{"arch": "quartznet", "n_mels": 64, "hop_length": 160, "win_length": 512, "norm": "batchnorm", "depths": [2, 4, 2], "widths": [192, 240, 288], "beta1": 0.95, "merge_dims": false, "batch_size": 256, "epochs": 64.9, "lr_schedule": "cosine", "final_lr_fraction": 0.01, "warmup_steps": 190, "weight_decay": 0.1}
Rows from block 4 of a small self-supervised audio encoder (BEST-RQ), named by matrix and row number. Rows with one number belong to one channel. Each number is 500 + 25 x the weight over its row's rms, rounded and kept within 0 to 999. All counts start at 0. Numbers have three digits each.
After each channel's rows are labels from the 100 clips, of 14848, where the channel reaches its highest value: "strongest on" is what is common among them. Only what is clearly more common there than usual is listed. The data: synthesized solo parts of chorales (CocoChorales). In brackets: how many of the 100, against the usual share in percent.
# convs1: first pointwise conv (model.blocks.4.convs.1.weight, 240x240x1), inputs 0-79
# convs3: second pointwise conv (model.blocks.4.convs.3.weight, 240x240x1, transposed), outputs 0-79

convs1.195:504504483497467515540509510501486494509530534505495509491471527494439473518499497502552485482509511536491539523494497519490499494470485547520492484522523506603506522476490469547504537526511497485484503526518530518511482492510483498487531479
convs3.195:527520557502532473491513515542492520471537494530498475515488514527517521472511488512462536487529501465543523477537506481498524508517517508499500506454491522463525508527499510497520504485518510444486464514508521492491513532497520494512502483
strongest on: note D#4 (35 vs 11.4); clarinet (32 vs 9); note C5 (28 vs 10.4); oboe (25 vs 7.4)

convs1.123:500496523506505548479492472516485535480500498523500525465524477545490509431507520472526503474534497548512543511535481488521511491476524532531520529481501534586456506494526534491478505453473507477510530560516483539517520510476520492548522534
convs3.123:459503502555506503493490517470543498473483503514509485509482543523540483484544495503496519504494469542523470509509470466489517488504481483482495527464468509486482474503523529520499491479512483498492461485503526463504494487487481522481495495
strongest on: clarinet (97 vs 9); note F#4 (50 vs 8.4); note F4 (47 vs 9.2); note E4 (40 vs 8.7)

convs1.74:471499495478452483504509504510548527486505496527474507504510556487535525483512490485458524502517515478519507551509494479523500474486543514513517510494541508502506540463495487498483528496533532515513533505506498502495492489506489486465473515
convs3.74:510503498497481479492507417490509529524478491512465461480495436519497512458520483487434527474525520526500529477479521494468520486501476517520488553473558496502494547488500476516503487537487471473503507495471554486473486532523521490489465486
strongest on: violin (85 vs 13.8); note D5 (27 vs 8.2)

convs1.109:473444483508501504530435501533504503498481508490521514544466482477468490443481488521493518501477525519521491529499499535496489498527523496524484538536525545484513473521513529502488521469480480498526518534511472535508507512509446520515530526
convs3.109:524447486483526512496513478518535513469531495480513485533494472509478520510478541486503471492475483480542483499531465538536546507537545500497496472442530484500494553500474473504484514495489507457482451485489471485465485491457498485525473425
strongest on: violin (46 vs 13.8); note G4 (43 vs 7.4); note G5 (30 vs 6.5)

convs1.20:523481508503484473508490475526520489530501472465542519494523534530522455461538493486495512510472479490547515512529486501533526460492518494523489508515515582480518502508471455486509484512503440509440453511510489464492514477541535477495483526
convs3.20:514491521515520471474497448507508442509491483483507495508533516495484490488512479500487508466528414513518502492502454496545543514534524519488490471526461486476491496506491540505518503480552525461522504480511537498514491523463480460471488520
strongest on: note E5 (75 vs 7.4); violin (67 vs 13.8); note D5 (37 vs 8.2); note F#5 (31 vs 7)

convs1.118:508473492509583520521513496520510500545455502484471462511480529455552510464524488463521451482508515472526478587475501489522487484470487456476499493486508531495492487517473489535501479505505535486509466497527517485488508528498474499496525485
convs3.118:493530480496435480549461507429507523480476436469468481524541487461489489501540530468499506497467520485486488494502479540515525486514491477503536493468478475512466490483452486465499497491431514524450498461490463493495505549465493491538490530
strongest on: note D#4 (29 vs 11.4)

convs1.18:515498496517524502531515520511502515515474519522473508477517515457492504496501468576512464511486510491460521555476462514521470493505489497486491526476510494485520468476498488505526467491517518498492464500493488511493529484489480492511481490
convs3.18:476487508530468462485504497502511558523493509464522466468470519522471573454433487521473499495512491503470471517532501509494501490532461479492481509506484505534516545486508538506482499492520517492449513504489466507511546502506522514478495526
strongest on: note E5 (49 vs 7.4); violin (44 vs 13.8); note F#5 (29 vs 7)

convs1.45:515465559510502490486494551484510513493505496498471504487497445486476512506516519512494484512481485491525486488491498501491478504473479517481461467465495526474513486496498490477465530505500512511521481502494494456454469503534517509538503479
convs3.45:517493449520487500483505492462463493461503502515467466469506475483521519495493562517499512481496495445503509481472487529492516522477557523470483460472469482525516477502514495487502512521510480501476510500527474452495529471523447556496513497
strongest on: note D#4 (48 vs 11.4); viola (37 vs 8.4); bassoon (33 vs 8.8)

convs1.149:518457515523517483516494524521515492505497515492434490526456496488509558518519552520500472483500486532499515525539495480505486489441484466499522471502456521522428464494479477480501571477489499486507482469507480531508485498500509498494469492
convs3.149:517464474523502462529522486444454482502501483484496507472524507492515510535521476511488533484496540503474484454494495512503435533537536502518563504510505520536471498465494502519521506517500483495477510494508554544453518494486518512522536455
strongest on: note D#4 (32 vs 11.4); viola (31 vs 8.4); cello (27 vs 10.1)

convs1.136:519533507497534511512473547507457483495508510525528464506506509491472528487434502533515500508519525531456486476447514473535481490507472484537534482531504518504482515490540421482515559515457506520525537461491535462538520501546474503499503475
convs3.136:486532496521460459502517529511512468476554523494531446490542489526472544507513484510495527495476514484469481456490486534528504481517439521573508495481473493441514472470484490527497491472429537498511463439508521469486505524501481517496465450
strongest on: bassoon (59 vs 8.8); note A#3 (49 vs 10.8); note C4 (48 vs 10.8); note G#3 (35 vs 8.3)

convs1.96:501507555494533507527483504511492523472537495453483513480571482516500529488481511513528528511479480493478513504516458491513523449485459476495484499521538508514505519468533513520523504529480516532470504528513471513542448525501504515472490489
convs3.96:507495489479511527507524471449529500467491503464529463490539520499484481492497490494479497566545490486461496520479442505535477553459443503494504500503481527475514518498504473514490524518482506483481504481486505535469515513494451491501560530
strongest on: note E5 (88 vs 7.4); violin (85 vs 13.8); note D5 (40 vs 8.2); note F#5 (29 vs 7)

convs1.89:469486514475483493517480476476529505521502518484524485485523518476458476498524563501495507488517498470464498477492511530515526500520476496503504522537497547513479531476484553518516486548491498514458454505496510461487521480498500485515493496
convs3.89:529489491513489541492507523521526540486488478510498452455467478485518472488522524481520456502491498498438516476507550494517490465511543394485531463521550503468561496489505515487488512489483488526497518511532526528537467489514512517503486489
strongest on: bassoon (43 vs 8.8); note A#3 (43 vs 10.8); note C4 (32 vs 10.8)

convs1.144:470505506492480497443514527560522558516507525560502514518552478482493488509494535523513505509465528514500539509497510519508449506523480487525492487495521494486486476484478543492426490529494480516495493485523491504489514518501543511504558537
convs3.144:493492504497511489476493503510489524511493471485522485510508494550471517482488505512479530489484534443478506529513505475482460539538493518502496489510503494489430476473503462496504516497476489478551526550509490508497519498497479453537487508
strongest on: note D#4 (50 vs 11.4); violin (40 vs 13.8); viola (29 vs 8.4)

convs1.0:513484468445482500500480489512488522536498539486457553509463497529475497505505545540503513533518497504507511510489459547479519477490508494483491529484488493530503438473491500472489504481509434519517502529522530503487518485507494496476510494
convs3.0:498490508503472504494534515492486527542506485498466550515507484497470484484492513509519414491525474471485510495458513506556496496486473474511513502467464498488492496487515515508465494525500484501484510482479508460510483515506556473485463512
strongest on: note E5 (52 vs 7.4); violin (45 vs 13.8); note D#5 (42 vs 8.8); note F#5 (28 vs 7)

convs1.59:499565502484475502543471495499519492503472494537465498510509518486508505523539474521487525466519504504526510452483517508470504509510417500493489462519496482532517482489516524464510517478480463491492520511508461509520486512529522501494512495
convs3.59:523461519433534539505539473525483501535482501463471520495496507469490476443496520532525503567548492514513530501481485509485474465489483464510493483490507487546499548502507517503489551485491493530488509501510522472532466495503516517509518526
strongest on: tuba (37 vs 8.8)

convs1.179:498513522465504526538508449528461510501562516466460528501497533498474451474500500485515486486506475499508472488510491507417490489498499455500485467516502524488487537492519510510508512499491491471462471467505494506493528497491487476499520469
convs3.179:512514520527483512525512501509502528472570540470451483480517485462452486507496501507464493491522492494521499522468483494454526485474531553497480560521516506501544522416503538499519481508557484514490475502499480531498495485478503525538529479
strongest on: viola (57 vs 8.4); note D#4 (28 vs 11.4); note E4 (27 vs 8.7); note F4 (26 vs 9.2)

convs1.143:492470526522501502558528493497516515508457487508521497490490523490497519510464528466500494519550489498480517513505495468486443527516501470453487485514505500500481489464494515506515518497504491485529492482478505560498486518472547529496499465
convs3.143:492509537496495491441530495483499481514489522462484466496527501526474456500510488487517537481500528498469537491522552524512514519502479528482498492521526521497478498502490516509478436531497476482530519514483520470477439493517480545508499510
strongest on: note D#4 (49 vs 11.4); violin (40 vs 13.8); cello (33 vs 10.1)

convs1.137:508528422479492497501513515516530502497485501511534533515501498518512525495557479517496472525509518485508496465519531469498503430477484502481462503505498459501497455465506510474539527518495517501502480510535494497455501491537508505454486526
convs3.137:494507514509488500465483463458500469458470523499504484513492506547471513484486489493490520498541544548501512527504456510481477486502484519532499537516516497501501447496510487481512534481502555514539461466517509498427486513513462466495523526
strongest on: violin (91 vs 13.8); note D#5 (81 vs 8.8); note F5 (40 vs 8); note C#5 (35 vs 10)

convs1.119:494474506467473492464505541500450514527488511503488494498481498507481501481481477504472494485488535458465484502525500484588503483511505501490473494510489462498500524480457521440509489495530471539508528493527531463503516463508409461492497502
convs3.119:505503476483509507518513529511490514514480511503514478491528495524536502524506486527490501524496514535490510508511467534537529519541485541449542458519508488488449484493482523508504563517519489501511512513501509489505477526544536505529495516
strongest on: clarinet (27 vs 9)

convs1.171:465496564514467502512466481504547541468510530525499525512476479483475490559535539533547486536524547540562477481472505542526475503467497521501487465504508494495495508484511476514475503503512493526542503495507481544484497495486538493508492517
convs3.171:491496528489505515505496503526487500559503476479493469511526512546475532503462507516587444508453528487541476485462496463510499504508544511466479506525494508565514518539528467469498507478491499454546528484505501477497500501506533475474494527
strongest on: viola (60 vs 8.4); note E4 (41 vs 8.7); note F4 (34 vs 9.2); note D#4 (29 vs 11.4)

convs1.91:467474475498468539512504496472526465466484496489505438505513535515528509521473501498431494493497518520517479524509528483520564468508571509485555453503544451480514507487515523528504525496465464498462492485547523541556504503540526519472509471
convs3.91:480460456499440450514473487469500474477488508489501499487540533520503507489503498463574542474490432489496465444523472490475451485517525502489492487489560483482529483526472524524499507470496537514502491495478475506493495535461445509513488529
strongest on: viola (71 vs 8.4); note F4 (39 vs 9.2); note D4 (31 vs 12.4); note G4 (30 vs 7.4)

convs1.176:512508473440448481455532519512478509519508472469503505516530515495489474459483501487449514495524541505512495451480468489504520481473556494465492518519544533515538555482483500582492525498432482484480483466528547500492505548485480456494494516
convs3.176:486519496516483501521502547479495543517502488462506465526479473533531527494470554522552498488515511544471496525520496526533519506517533545553524536443467498473496523454524468569494522518483508497533484477508535518500520503506518515501514492
strongest on: tuba (81 vs 8.8); note C4 (42 vs 10.8); note A#3 (31 vs 10.8); note B3 (26 vs 9.6)

convs1.164:467481505506493519524523538501471449495501514522512512510452527549446489520513498509533528507492500524512498517514472531498499530508495474547552511488524530536480523481516516456522506480538445494520496535546517526490496504512513504495457475
convs3.164:497489488486535537534532489516463525481494492503498491536493496519501522521493510487511520479483490504456492530493519534497464501494493548447524485482469488541445509522485465523503515480482497495524503497479520483505541487454440528453511490
strongest on: note E4 (84 vs 8.7); clarinet (67 vs 9); note D4 (54 vs 12.4); note F#4 (50 vs 8.4)

convs1.135:526504499463502520524539490465439478485522556520477510531534492446495502467496512526532489541510540502483490469510498498525485449507487477480512506487512479510486525512494564477477502501491494496551494493510503532521494529548500535511531519
convs3.135:520563486489540532482511492506450531497504531527439527470473462568472482520495504482507479511530523543463487520491486533469453504499477488505502498470497520514498495527468467515488527517513491498478513548544471529519499503503481500537497515
strongest on: clarinet (32 vs 9); note E4 (29 vs 8.7)

convs1.8:507535489497518501527504493492525471473506501512508488513504499487508507502496502521528496550476492503442465518491463569518502526500510482531486501503535517540469521511489520462483499537501458531514481495498520518492511489455474487527499537
convs3.8:523497518503543510517526467475432477458520514516512461537517491491503465476535504509492526521549520531483514508516480494529503447501531530496510516493499483491497528503516509500526479541543498471511511563507455525496514515506526518514529478
strongest on: violin (56 vs 13.8); note F#5 (36 vs 7); note E5 (27 vs 7.4); trumpet (26 vs 7.9)

convs1.181:454464494492492483469521523502499516495493488472525514522466498437519485485481506522500552511504483522492439466538461450529475491496519492491474512522534487522500502486508504499474512517512527495474496456513455492557514508473507483500538493
convs3.181:500500520463519458505502541480506545505476479465475464480544481501534497525502485479499487533497492488527497502495497502498500479459491441484478476520449455507492503480514518495448483511524581481487525504497515488554498521471525499501462495
strongest on: note D#4 (34 vs 11.4); clarinet (30 vs 9); note E5 (26 vs 7.4)

convs1.234:497497479512506512479503530519511462570493518464491513473494459449457478508493534504550491479516507495473506521526490478517494484458492535511449508488507488505506488504526521513497502492478484528483479518487525528543506470545503485526461491
convs3.234:499478515495508518546484497550483493511534514494501474498554489493490480473444480516511494473480511543491537470504554459479481509532496502535481501528514512503514512536508503487451482481548535462511509507495568493494486542524493513510519513
strongest on: note F5 (64 vs 8); violin (52 vs 13.8); note D#5 (46 vs 8.8); note G5 (29 vs 6.5)

convs1.13:482498535458523535522504536495511544459500509482529503511511488505516521482533531524490494484552531496529490541508512528488491519497509501488494519538504463475538489528499466470518454540498453521522530487518490529481506485507471490481521514
convs3.13:481518473467492497486523478477498512495483542463529491474523466505473475527498521513486492469537474464520508462497486457509531511479479509493521417491486476482501476489488527465499481454486492465471464478471522441462544484477486482500492466
strongest on: violin (88 vs 13.8); note D#5 (77 vs 8.8); note F5 (39 vs 8); note C#5 (31 vs 10)

convs1.169:490521452511498496503528509468543500502495510555467501507548524468508520542529448517500527494535511489501503516554500482486509491514487469479492510490493464481477499512498522496523514464476491498540488519527521556497514454472498490517523505
convs3.169:456529483489477504525481498490464507523472515513525456477512520481502506472495446487489488540474471508475532494506521506525502542504566478480505454514497545467513531513520516487503490474475513508512473498516484497494507485485478519452489496
strongest on: note F5 (37 vs 8); note D#5 (33 vs 8.8); note D5 (31 vs 8.2); note C5 (27 vs 10.4)

convs1.142:539469501529496532493478515545468512510501520509505510471488469500462508490488457520519526492490520494489503496458502524474540514498500494499516539532497485502514462488471489492473530511518441447536521451489478489504471471519450492531516495
convs3.142:480507512493475506534477492491464518486504501514484489518502466504495500541514511480495457511478510491519503484498515495496514469498477530507499500497543461508509485464485536509505492488533508501531510531512473498497485527466468533495486485
strongest on: violin (59 vs 13.8); note G5 (52 vs 6.5)

convs1.121:526487509495516543536500465473436509467504524504505500464519483494474479494492578481514502484514531514496488494523484495474499493505477486530485506469483526499525515501463543486485567492484532487552490496473490530511535534477484490516486502
convs3.121:534528481499497494492520509515486501530502512524462519485474459529547514504495511487503530521477530487484555470500455499513528466535495480546539509518499485521438504480533538502487507499476494531471518520512454509496517522476482476499457513
strongest on: viola (32 vs 8.4); note E4 (29 vs 8.7); note A#4 (27 vs 10.5)