From a checkpoint of a small self-supervised audio encoder (BEST-RQ).
Model: arch quartznet, norm batchnorm, activation silu.
Training: soap at rate 0.0016, batches of 256.
Data: trained on synthesized solo parts of chorales (CocoChorales), 64.9 epochs.
Rows from block 3, named by matrix and row number. Each number is 128 + 32 x the weight over its row's rms, rounded and kept within 0 to 255. All counts start at 0. After the name is the row's rms in percent of the matrix's.
# convs2: second depthwise width-9 conv (model.blocks.3.convs.2.weight, 240x1x9, trained with AdamW), a 9 kernel
convs2.0 086 [142 105 183 108 169 119 179 144 149]
convs2.1 067 [182 162 149 135 131 147 167 170 160]
convs2.2 082 [136 140  88 105  63 115  88 139 155]
convs2.3 084 [107  92  99  91  80 124  94 131  85]
convs2.4 094 [ 99 160 130 156 105 162 141 171 181]
convs2.5 105 [ 60 129  93 164 111 163 127 139 148]
convs2.6 107 [ 97  93  89  91  90  91  95 114 125]
convs2.7 129 [173  90 159 113 115 131  86 161  90]
convs2.8 116 [173  94 170  97 171 114 163 123 135]
convs2.9 098 [175  96  79  83 158 133 107 116 132]
convs2.10 127 [128 103 117 132 160 157 111  80  65]
convs2.11 106 [131 128  65 122  84 111  91 101  99]
convs2.12 088 [201 156 171 146 154 136 142 125 120]
convs2.13 085 [116 154 129 112  98 103  93 102  60]
convs2.14 070 [138 156 137 179 140 187 135 173 135]
convs2.15 114 [ 64 129 152 176 155 154 128 100 122]
convs2.16 097 [187 135 152 109 138  87 139 134 180]
convs2.17 098 [ 86 119 129 163 109  90  69 100 133]
convs2.18 065 [ 92 117 107 114  81 102 100  87  86]
convs2.19 078 [170 150 122 122  91  87  82 110  90]
convs2.20 101 [166  84 171 154 126 116 132  91  85]
convs2.21 085 [151 155 167 152 157 141 150 130 194]
convs2.22 119 [141 127 153 158 121  74  75 142 168]
convs2.23 089 [106 163 163 178 176 152 140 115 104]
convs2.24 093 [ 47 110  86 117 122 141 112 133 134]
convs2.25 101 [103 132  65 159 118 182 138 144 113]
convs2.26 105 [ 92 148 114 162 133 159 137 182 176]
convs2.27 091 [187 134 166 127 176 138 168 136 115]
convs2.28 094 [ 67  75 112  98 116 123 136 152 153]
convs2.29 068 [193 163 166 149 147 139 160 112 124]
convs2.30 099 [ 50  80 120 123 137 130 129 112 107]
convs2.31 122 [131 119 150  78 180  84 153 103 140]
convs2.32 104 [119 147 105 155  96 129 104  86  63]
convs2.33 097 [131 110 136  82 126  84 108  71  96]
convs2.34 076 [129 147 149 147 173 180 173 154 154]
convs2.35 115 [ 81 137  84 143  99 157 124 180 145]
convs2.36 124 [ 90  92 109 122 150 151 149 155 190]
convs2.37 083 [ 97  54 132  94 147 124 151 151 116]
convs2.38 098 [ 83 112 111 102 131  96 164 104 183]
convs2.39 101 [ 86 152 144 188 134 125 116 127 181]
convs2.40 079 [126 106 146 132 130 101  90  77  68]
convs2.41 115 [ 86  74 108  85 113 100 146 109 151]
convs2.42 164 [169 164 146 139 118 108 104  82  77]
convs2.43 110 [ 50  95  95 140 132 140 126 132 154]
convs2.44 094 [133 197 139 176 135 159 118 138 101]
convs2.45 070 [119 107  83  81  91 102 103 115  89]
convs2.46 099 [126 132 129 195 149 181 143 129  92]
convs2.47 095 [116 135 123 126 128 142 156 179 201]
convs2.48 093 [172 185 162 173 134 145 120 147 119]
convs2.49 100 [ 76 137  74 118 114 140 165 154 160]
convs2.50 085 [ 79 101 103  88 105 105 114  87  98]
convs2.51 052 [167 175 145 154 149 139 155 148 181]
convs2.52 101 [132 140 110 132  87 126  85 113  57]
convs2.53 087 [ 81  57 106  96 138 120 126 126 146]
convs2.54 081 [102 159 150 187 141 164 138 173 137]
convs2.55 114 [110 142  93 159 118 191 133 145  81]
convs2.56 125 [104 103  88  63  96 111 141 141 151]
convs2.57 111 [135 120 135 127  75 148 112 173  68]
convs2.58 121 [177 113 125 154  81 154 101 157  90]
convs2.59 094 [113 117 129 140 143 156 140 177 200]
convs2.60 087 [208 119 159 110 132 105 142 127 154]
convs2.61 110 [147  68  96 104 159 152 168 108 115]
convs2.62 094 [ 51  87  97 124 127 124 104 135 134]
convs2.63 105 [ 76  71  80 112 110 133 116 124 142]
convs2.64 090 [169 103 121  95 144 122 174 162 175]
convs2.65 098 [103  87 176 138 170 122 157 155 161]
convs2.66 092 [121 112 145 148 182 134 100  75  88]
convs2.67 100 [152 111 161 104 142 130 154 166 194]
convs2.68 117 [120 107 127 109 137 119 172 134 206]
convs2.69 111 [ 77  99 128 119 166  96 153 128 180]
convs2.70 078 [ 89 105  80  82  92 114 111 101 112]
convs2.71 109 [116 128 129 101  99 113 158 165 199]
convs2.72 096 [161 145 152 179 143 126 143  76  90]
convs2.73 098 [146 116  99 155 135 171 118 193  99]
convs2.74 106 [114  82  94  68 113 104 145 153 147]
convs2.75 107 [147 199 152 172 123 130 102 154 127]
convs2.76 109 [ 81  89 110 142 154 147 167 151 172]
convs2.77 087 [156 161 143 158 137 113 109  72  79]
convs2.78 120 [210 173 122 120 120 130 147 132 133]
convs2.79 097 [138 105 163 136 186 147 184 143 144]
convs2.80 108 [ 69 172 114 171 120 148 119 141 161]
convs2.81 098 [ 91 107 107 165 152 186 151 117  96]
convs2.82 106 [181 171 163 148 138 113  98 103  96]
convs2.83 102 [124 121 128 133 136 139 155 183 200]
convs2.84 094 [117 173 156 127  80  70 128 125 153]
convs2.85 085 [ 91  87  77 115 125 145  86  99 106]
convs2.86 101 [104 132  83 128  59 141  88 126 132]
convs2.87 102 [187 164 168 156 157 144 157 138 133]
convs2.88 092 [140  96 176 127 171 135 180 115 159]
convs2.89 098 [100 149 125 160 168 184 130 109  84]
convs2.90 107 [208 154 155 124 144  99 123 115 114]
convs2.91 080 [183 167 176 151 167 141 141 124 125]
convs2.92 101 [164 143 111 119 107 150 167 195 147]
convs2.93 100 [157 116 111 162 104 157  99 177  82]
convs2.94 098 [148 148 175 139 190 138 174 122 123]
convs2.95 070 [116 129 124 107  89  96  79  89  82]
convs2.96 090 [145 117 148 126 143  91 119  63  78]
convs2.97 099 [128 100  67  74  95 149 120 141 140]
convs2.98 092 [176 197 135 144 145 158 140 117 106]
convs2.99 097 [203 177 150 144 133 134 132 123 109]
convs2.100 103 [189 185 143 143 128 152 144 119  99]
convs2.101 108 [165 175 118 105  84  94 106 112  93]
convs2.102 090 [191 147 150 140 129 122 101 110  71]
convs2.103 109 [209 162 152 144 142 114 138 135 114]
convs2.104 128 [140 121 102 171  74 176 102 148 140]
convs2.105 105 [147 136 115 116  91 124  87 134  55]
convs2.106 096 [ 51 131  94 111 112  98 116 106 138]
convs2.107 089 [127 172  88 143 112 155 120 173 177]
convs2.108 074 [ 98  82  71  97 115 128 125 112  88]
convs2.109 085 [163 176 166 174 147 160 153 128 118]
convs2.110 098 [181 162 149 166 167 158 149 120 106]
convs2.111 104 [127 154 138 159 107 113  93  92  63]
convs2.112 104 [183 100 151 134 150 177 120 156  94]
convs2.113 099 [120 119 113 136 135 141  93  99  48]
convs2.114 116 [128 126 131 139 151 153 126 109  41]
convs2.115 092 [159 127 122  88  99  83 103  83  95]
convs2.116 109 [196 151 154 138 124 114 100  94  94]
convs2.117 160 [176 168 159 142 122  92  91  90 123]
convs2.118 091 [195 163 152 111 132 140 152 165 152]
convs2.119 091 [ 59 126  95 148  95 140  98 152 113]
convs2.120 101 [132 140 109 117  88  90 108  89 187]
convs2.121 102 [133  91 101  68 101  79 120 114 114]
convs2.122 103 [ 88 130  88 144  91 173 119 170 107]
convs2.123 080 [108 106  86  82  69 101 125 134 140]
convs2.124 107 [172 190 130 158 114 150 112 156 157]
convs2.125 100 [ 59 160  82 147 107 137 128 132 108]
convs2.126 102 [144 129 128 136 120 114 109  92  44]
convs2.127 091 [191 179 154 169 139 131 120 127 137]
convs2.128 093 [187 155 143 136 113 134  97 124  69]
convs2.129 094 [ 84 117  97 129 144 169 142 162 182]
convs2.130 116 [181 136 144 138 156 139 125  86  70]
convs2.131 072 [143 171 145 176 154 182 145 151 138]
convs2.132 095 [ 64 158  89 151 104 153 102 138 122]
convs2.133 100 [102 110  87 120 108 141 100 112  58]
convs2.134 110 [106 115 113 134 167 168 151  88  73]
convs2.135 114 [163 168 149  97 151 113 149  98  74]
convs2.136 145 [147 156 148  91  97  61 134 115 152]
convs2.137 106 [194 123 155 110 125 139  99 155  82]
convs2.138 099 [200 172 154 146 150 138 149 128 130]
convs2.139 073 [ 72 124 115 123 105  90  76 107 100]
convs2.140 100 [124  87 136  68 127  74 120  99 126]
convs2.141 098 [ 99 132 147 112 182  99 174  96 158]
convs2.142 099 [128 152 116 125  96 108  88  87  66]
convs2.143 111 [104 135 112 129  98 114 125 156 208]
convs2.144 088 [156 104 177 128 181 131 168 142 158]
convs2.145 118 [196 164 164 135 146 116 135 103 100]
convs2.146 092 [ 46 106 106 127 150 151 140 127 109]
convs2.147 114 [149 109 131 182 143 150  80 120 177]
convs2.148 107 [114  81 147  68 121  91 119 163 141]
convs2.149 100 [146 139 105  69 132  72 145  93 137]
convs2.150 130 [145  88 158  87 161 123 113 158  77]
convs2.151 086 [163 169 174 159 178 150 140 131 122]
convs2.152 079 [ 97 131 129 150 144 168 158 170 185]
convs2.153 102 [165 136 110 118  98 165 125 188 166]
convs2.154 122 [150 126 143  56 131  76 148 119 137]
convs2.155 089 [167 144 173 131 155 101 137 108 187]
convs2.156 092 [ 97 133 139 175 180 165 156 140  99]
convs2.157 106 [136 112 143 162 186 176 167 141 114]
convs2.158 133 [ 83  84 116  85 165 139 162 134 151]
convs2.159 100 [162 185 156 176 134 166 118 141 127]
convs2.160 114 [ 83  65  82 108 139 139 131 137 146]
convs2.161 106 [139  94 158  69 158  93 160 113 140]
convs2.162 072 [106  92 111 121 127  98 106  62  90]
convs2.163 089 [146 122 125 109 107 119  90 107  50]
convs2.164 094 [152 140 107 137  97 158 114 198 158]
convs2.165 118 [120 142 113 137 103 148  91 155  54]
convs2.166 109 [ 74  59  92 120 136 139 126 126 130]
convs2.167 097 [ 80  74 130 116 128 105 105 136 181]
convs2.168 113 [122 141  97 168  94 173  87 155  99]
convs2.169 097 [ 81  77  79  89 116 118 114 134 134]
convs2.170 104 [131 176 137 175 115 165 103 154  87]
convs2.171 082 [103 123 151 145 172 139 160 145 194]
convs2.172 078 [155 132 118 110 101  84  67 105  94]
convs2.173 093 [ 86  83  88  85 111 113 127 144 163]
convs2.174 079 [ 69  85 118 110  98 127 100 128  87]
convs2.175 102 [168 127 170 114 161 105 112 108  70]
convs2.176 066 [169 142 159 133 138 166 165 170 169]
convs2.177 098 [114  83 123  86 151  88 109  78 140]
convs2.178 103 [124  82 119  63 136  81 129 104 129]
convs2.179 107 [100 128 138  82 177  84 150  90 122]
convs2.180 088 [197 177 158 150 136 136 123 115 110]
convs2.181 108 [177 124 121 136 106 168  82 163  93]
convs2.182 112 [146 131  98 158  84 174  90 159 105]
convs2.183 103 [ 47 157 102 134 132 119 131 106 105]
convs2.184 077 [ 94 121 119 112 153 173 172 179 151]
convs2.185 085 [132 132 127 109 115 122 139 174 208]
convs2.186 102 [143  77 152  90 141  92 115  80 107]
convs2.187 094 [ 59 146 112 163 106 124  98 101 103]
convs2.188 095 [ 82 131 117 123 140 142 154 176 189]
convs2.189 102 [ 96 104 122 173 141 156 163 128  70]
convs2.190 111 [183 131 174 115 171 109 154 104 109]
convs2.191 106 [136 142 137 144  94 124  87 109  55]
convs2.192 109 [157 180 133 182 115 164 100 148 131]
convs2.193 097 [ 90 130  70 126  81 126  89 134 152]
convs2.194 085 [165 125 123  85 155 118 153 140 194]
convs2.195 090 [199 146 175 111 153 114 148 139 121]
convs2.196 124 [ 97 160 163  73 153  96 158 118 145]
convs2.197 104 [172 112 130  96  65 139 130 165 103]
convs2.198 102 [157 154 117 132 103 106  81  90  76]
convs2.199 092 [ 67  94  92 115  97 110 125 134 168]
convs2.200 086 [130 152  86 100  91 114 101  95  75]
convs2.201 092 [111 133 109 166 121 179 130 171 179]
convs2.202 092 [ 46  94 126 112 149 114 143 139 136]
convs2.203 103 [111 117 119 170 140 177 124 172  78]
convs2.204 105 [150 146 125 115 108 102  84  80  74]
convs2.205 106 [110 138 121 108 155  99 180 123 192]
convs2.206 095 [ 62 131  69 124 108 147 112 124 147]
convs2.207 094 [ 85  82 101 133 146 154 140 174 164]
convs2.208 102 [ 77  86  84 112  96 114  92 136 140]
convs2.209 135 [121 114 147 167 192 156 114  98  95]
convs2.210 092 [192 146 155 155 148 127 102 106  85]
convs2.211 111 [ 77 112  76 115  82 142  98 118 113]
convs2.212 113 [141  60 114  68 125 103 132 125 125]
convs2.213 111 [ 80 166  96 152  85 145  91 138 144]
convs2.214 105 [ 61  80 117 126 115 145 140 169 119]
convs2.215 096 [ 84  60 100  94 113 111 118 131 136]
convs2.216 092 [149 166 172 161 146 134 140  97  74]
convs2.217 093 [ 94 140 126 151 131 144 103  82  62]
convs2.218 088 [112  91 105  86  85 108  80 110 108]
convs2.219 121 [ 87 137  87 127  66 123  87 117 120]
convs2.220 089 [182 182 159 153 127  98 103 121 144]
convs2.221 094 [173 132 170 139  97  87 166  96 143]
convs2.222 094 [184 136 159 114 185 123 157 144 151]
convs2.223 089 [ 89 100  91  95 107  88 108  84 126]
convs2.224 087 [100 171 112 175  90 159  97 144 107]
convs2.225 081 [ 68  63 113  99 129 130 141 132 142]
convs2.226 106 [143  95 139 169 115 181 104 178 123]
convs2.227 091 [133  83  97  65 107 108 113 133 162]
convs2.228 083 [148 127 121 105 110  98  84  91  67]
convs2.229 110 [152 152  91 134  73 133  88 117  85]
convs2.230 091 [198 158 110 142 146 174 123 147 125]
convs2.231 091 [109  99 122  79 114 140 172 135  71]
convs2.232 111 [ 87  89  82 142  88 148  93 141 111]
convs2.233 085 [116 119  80 104 152 157 179 157 164]
convs2.234 097 [157 149 158 166 132 159 121 116  61]
convs2.235 100 [106 189 115 122 127 115 130  61 115]
convs2.236 105 [ 93 194  89 159 109 132 136 134 155]
convs2.237 088 [148 144 138 121 134 121 102  96  47]
convs2.238 108 [170 179 158 151 126 153 144 120  78]
convs2.239 091 [188 169 159 155 163 151 148 138 134]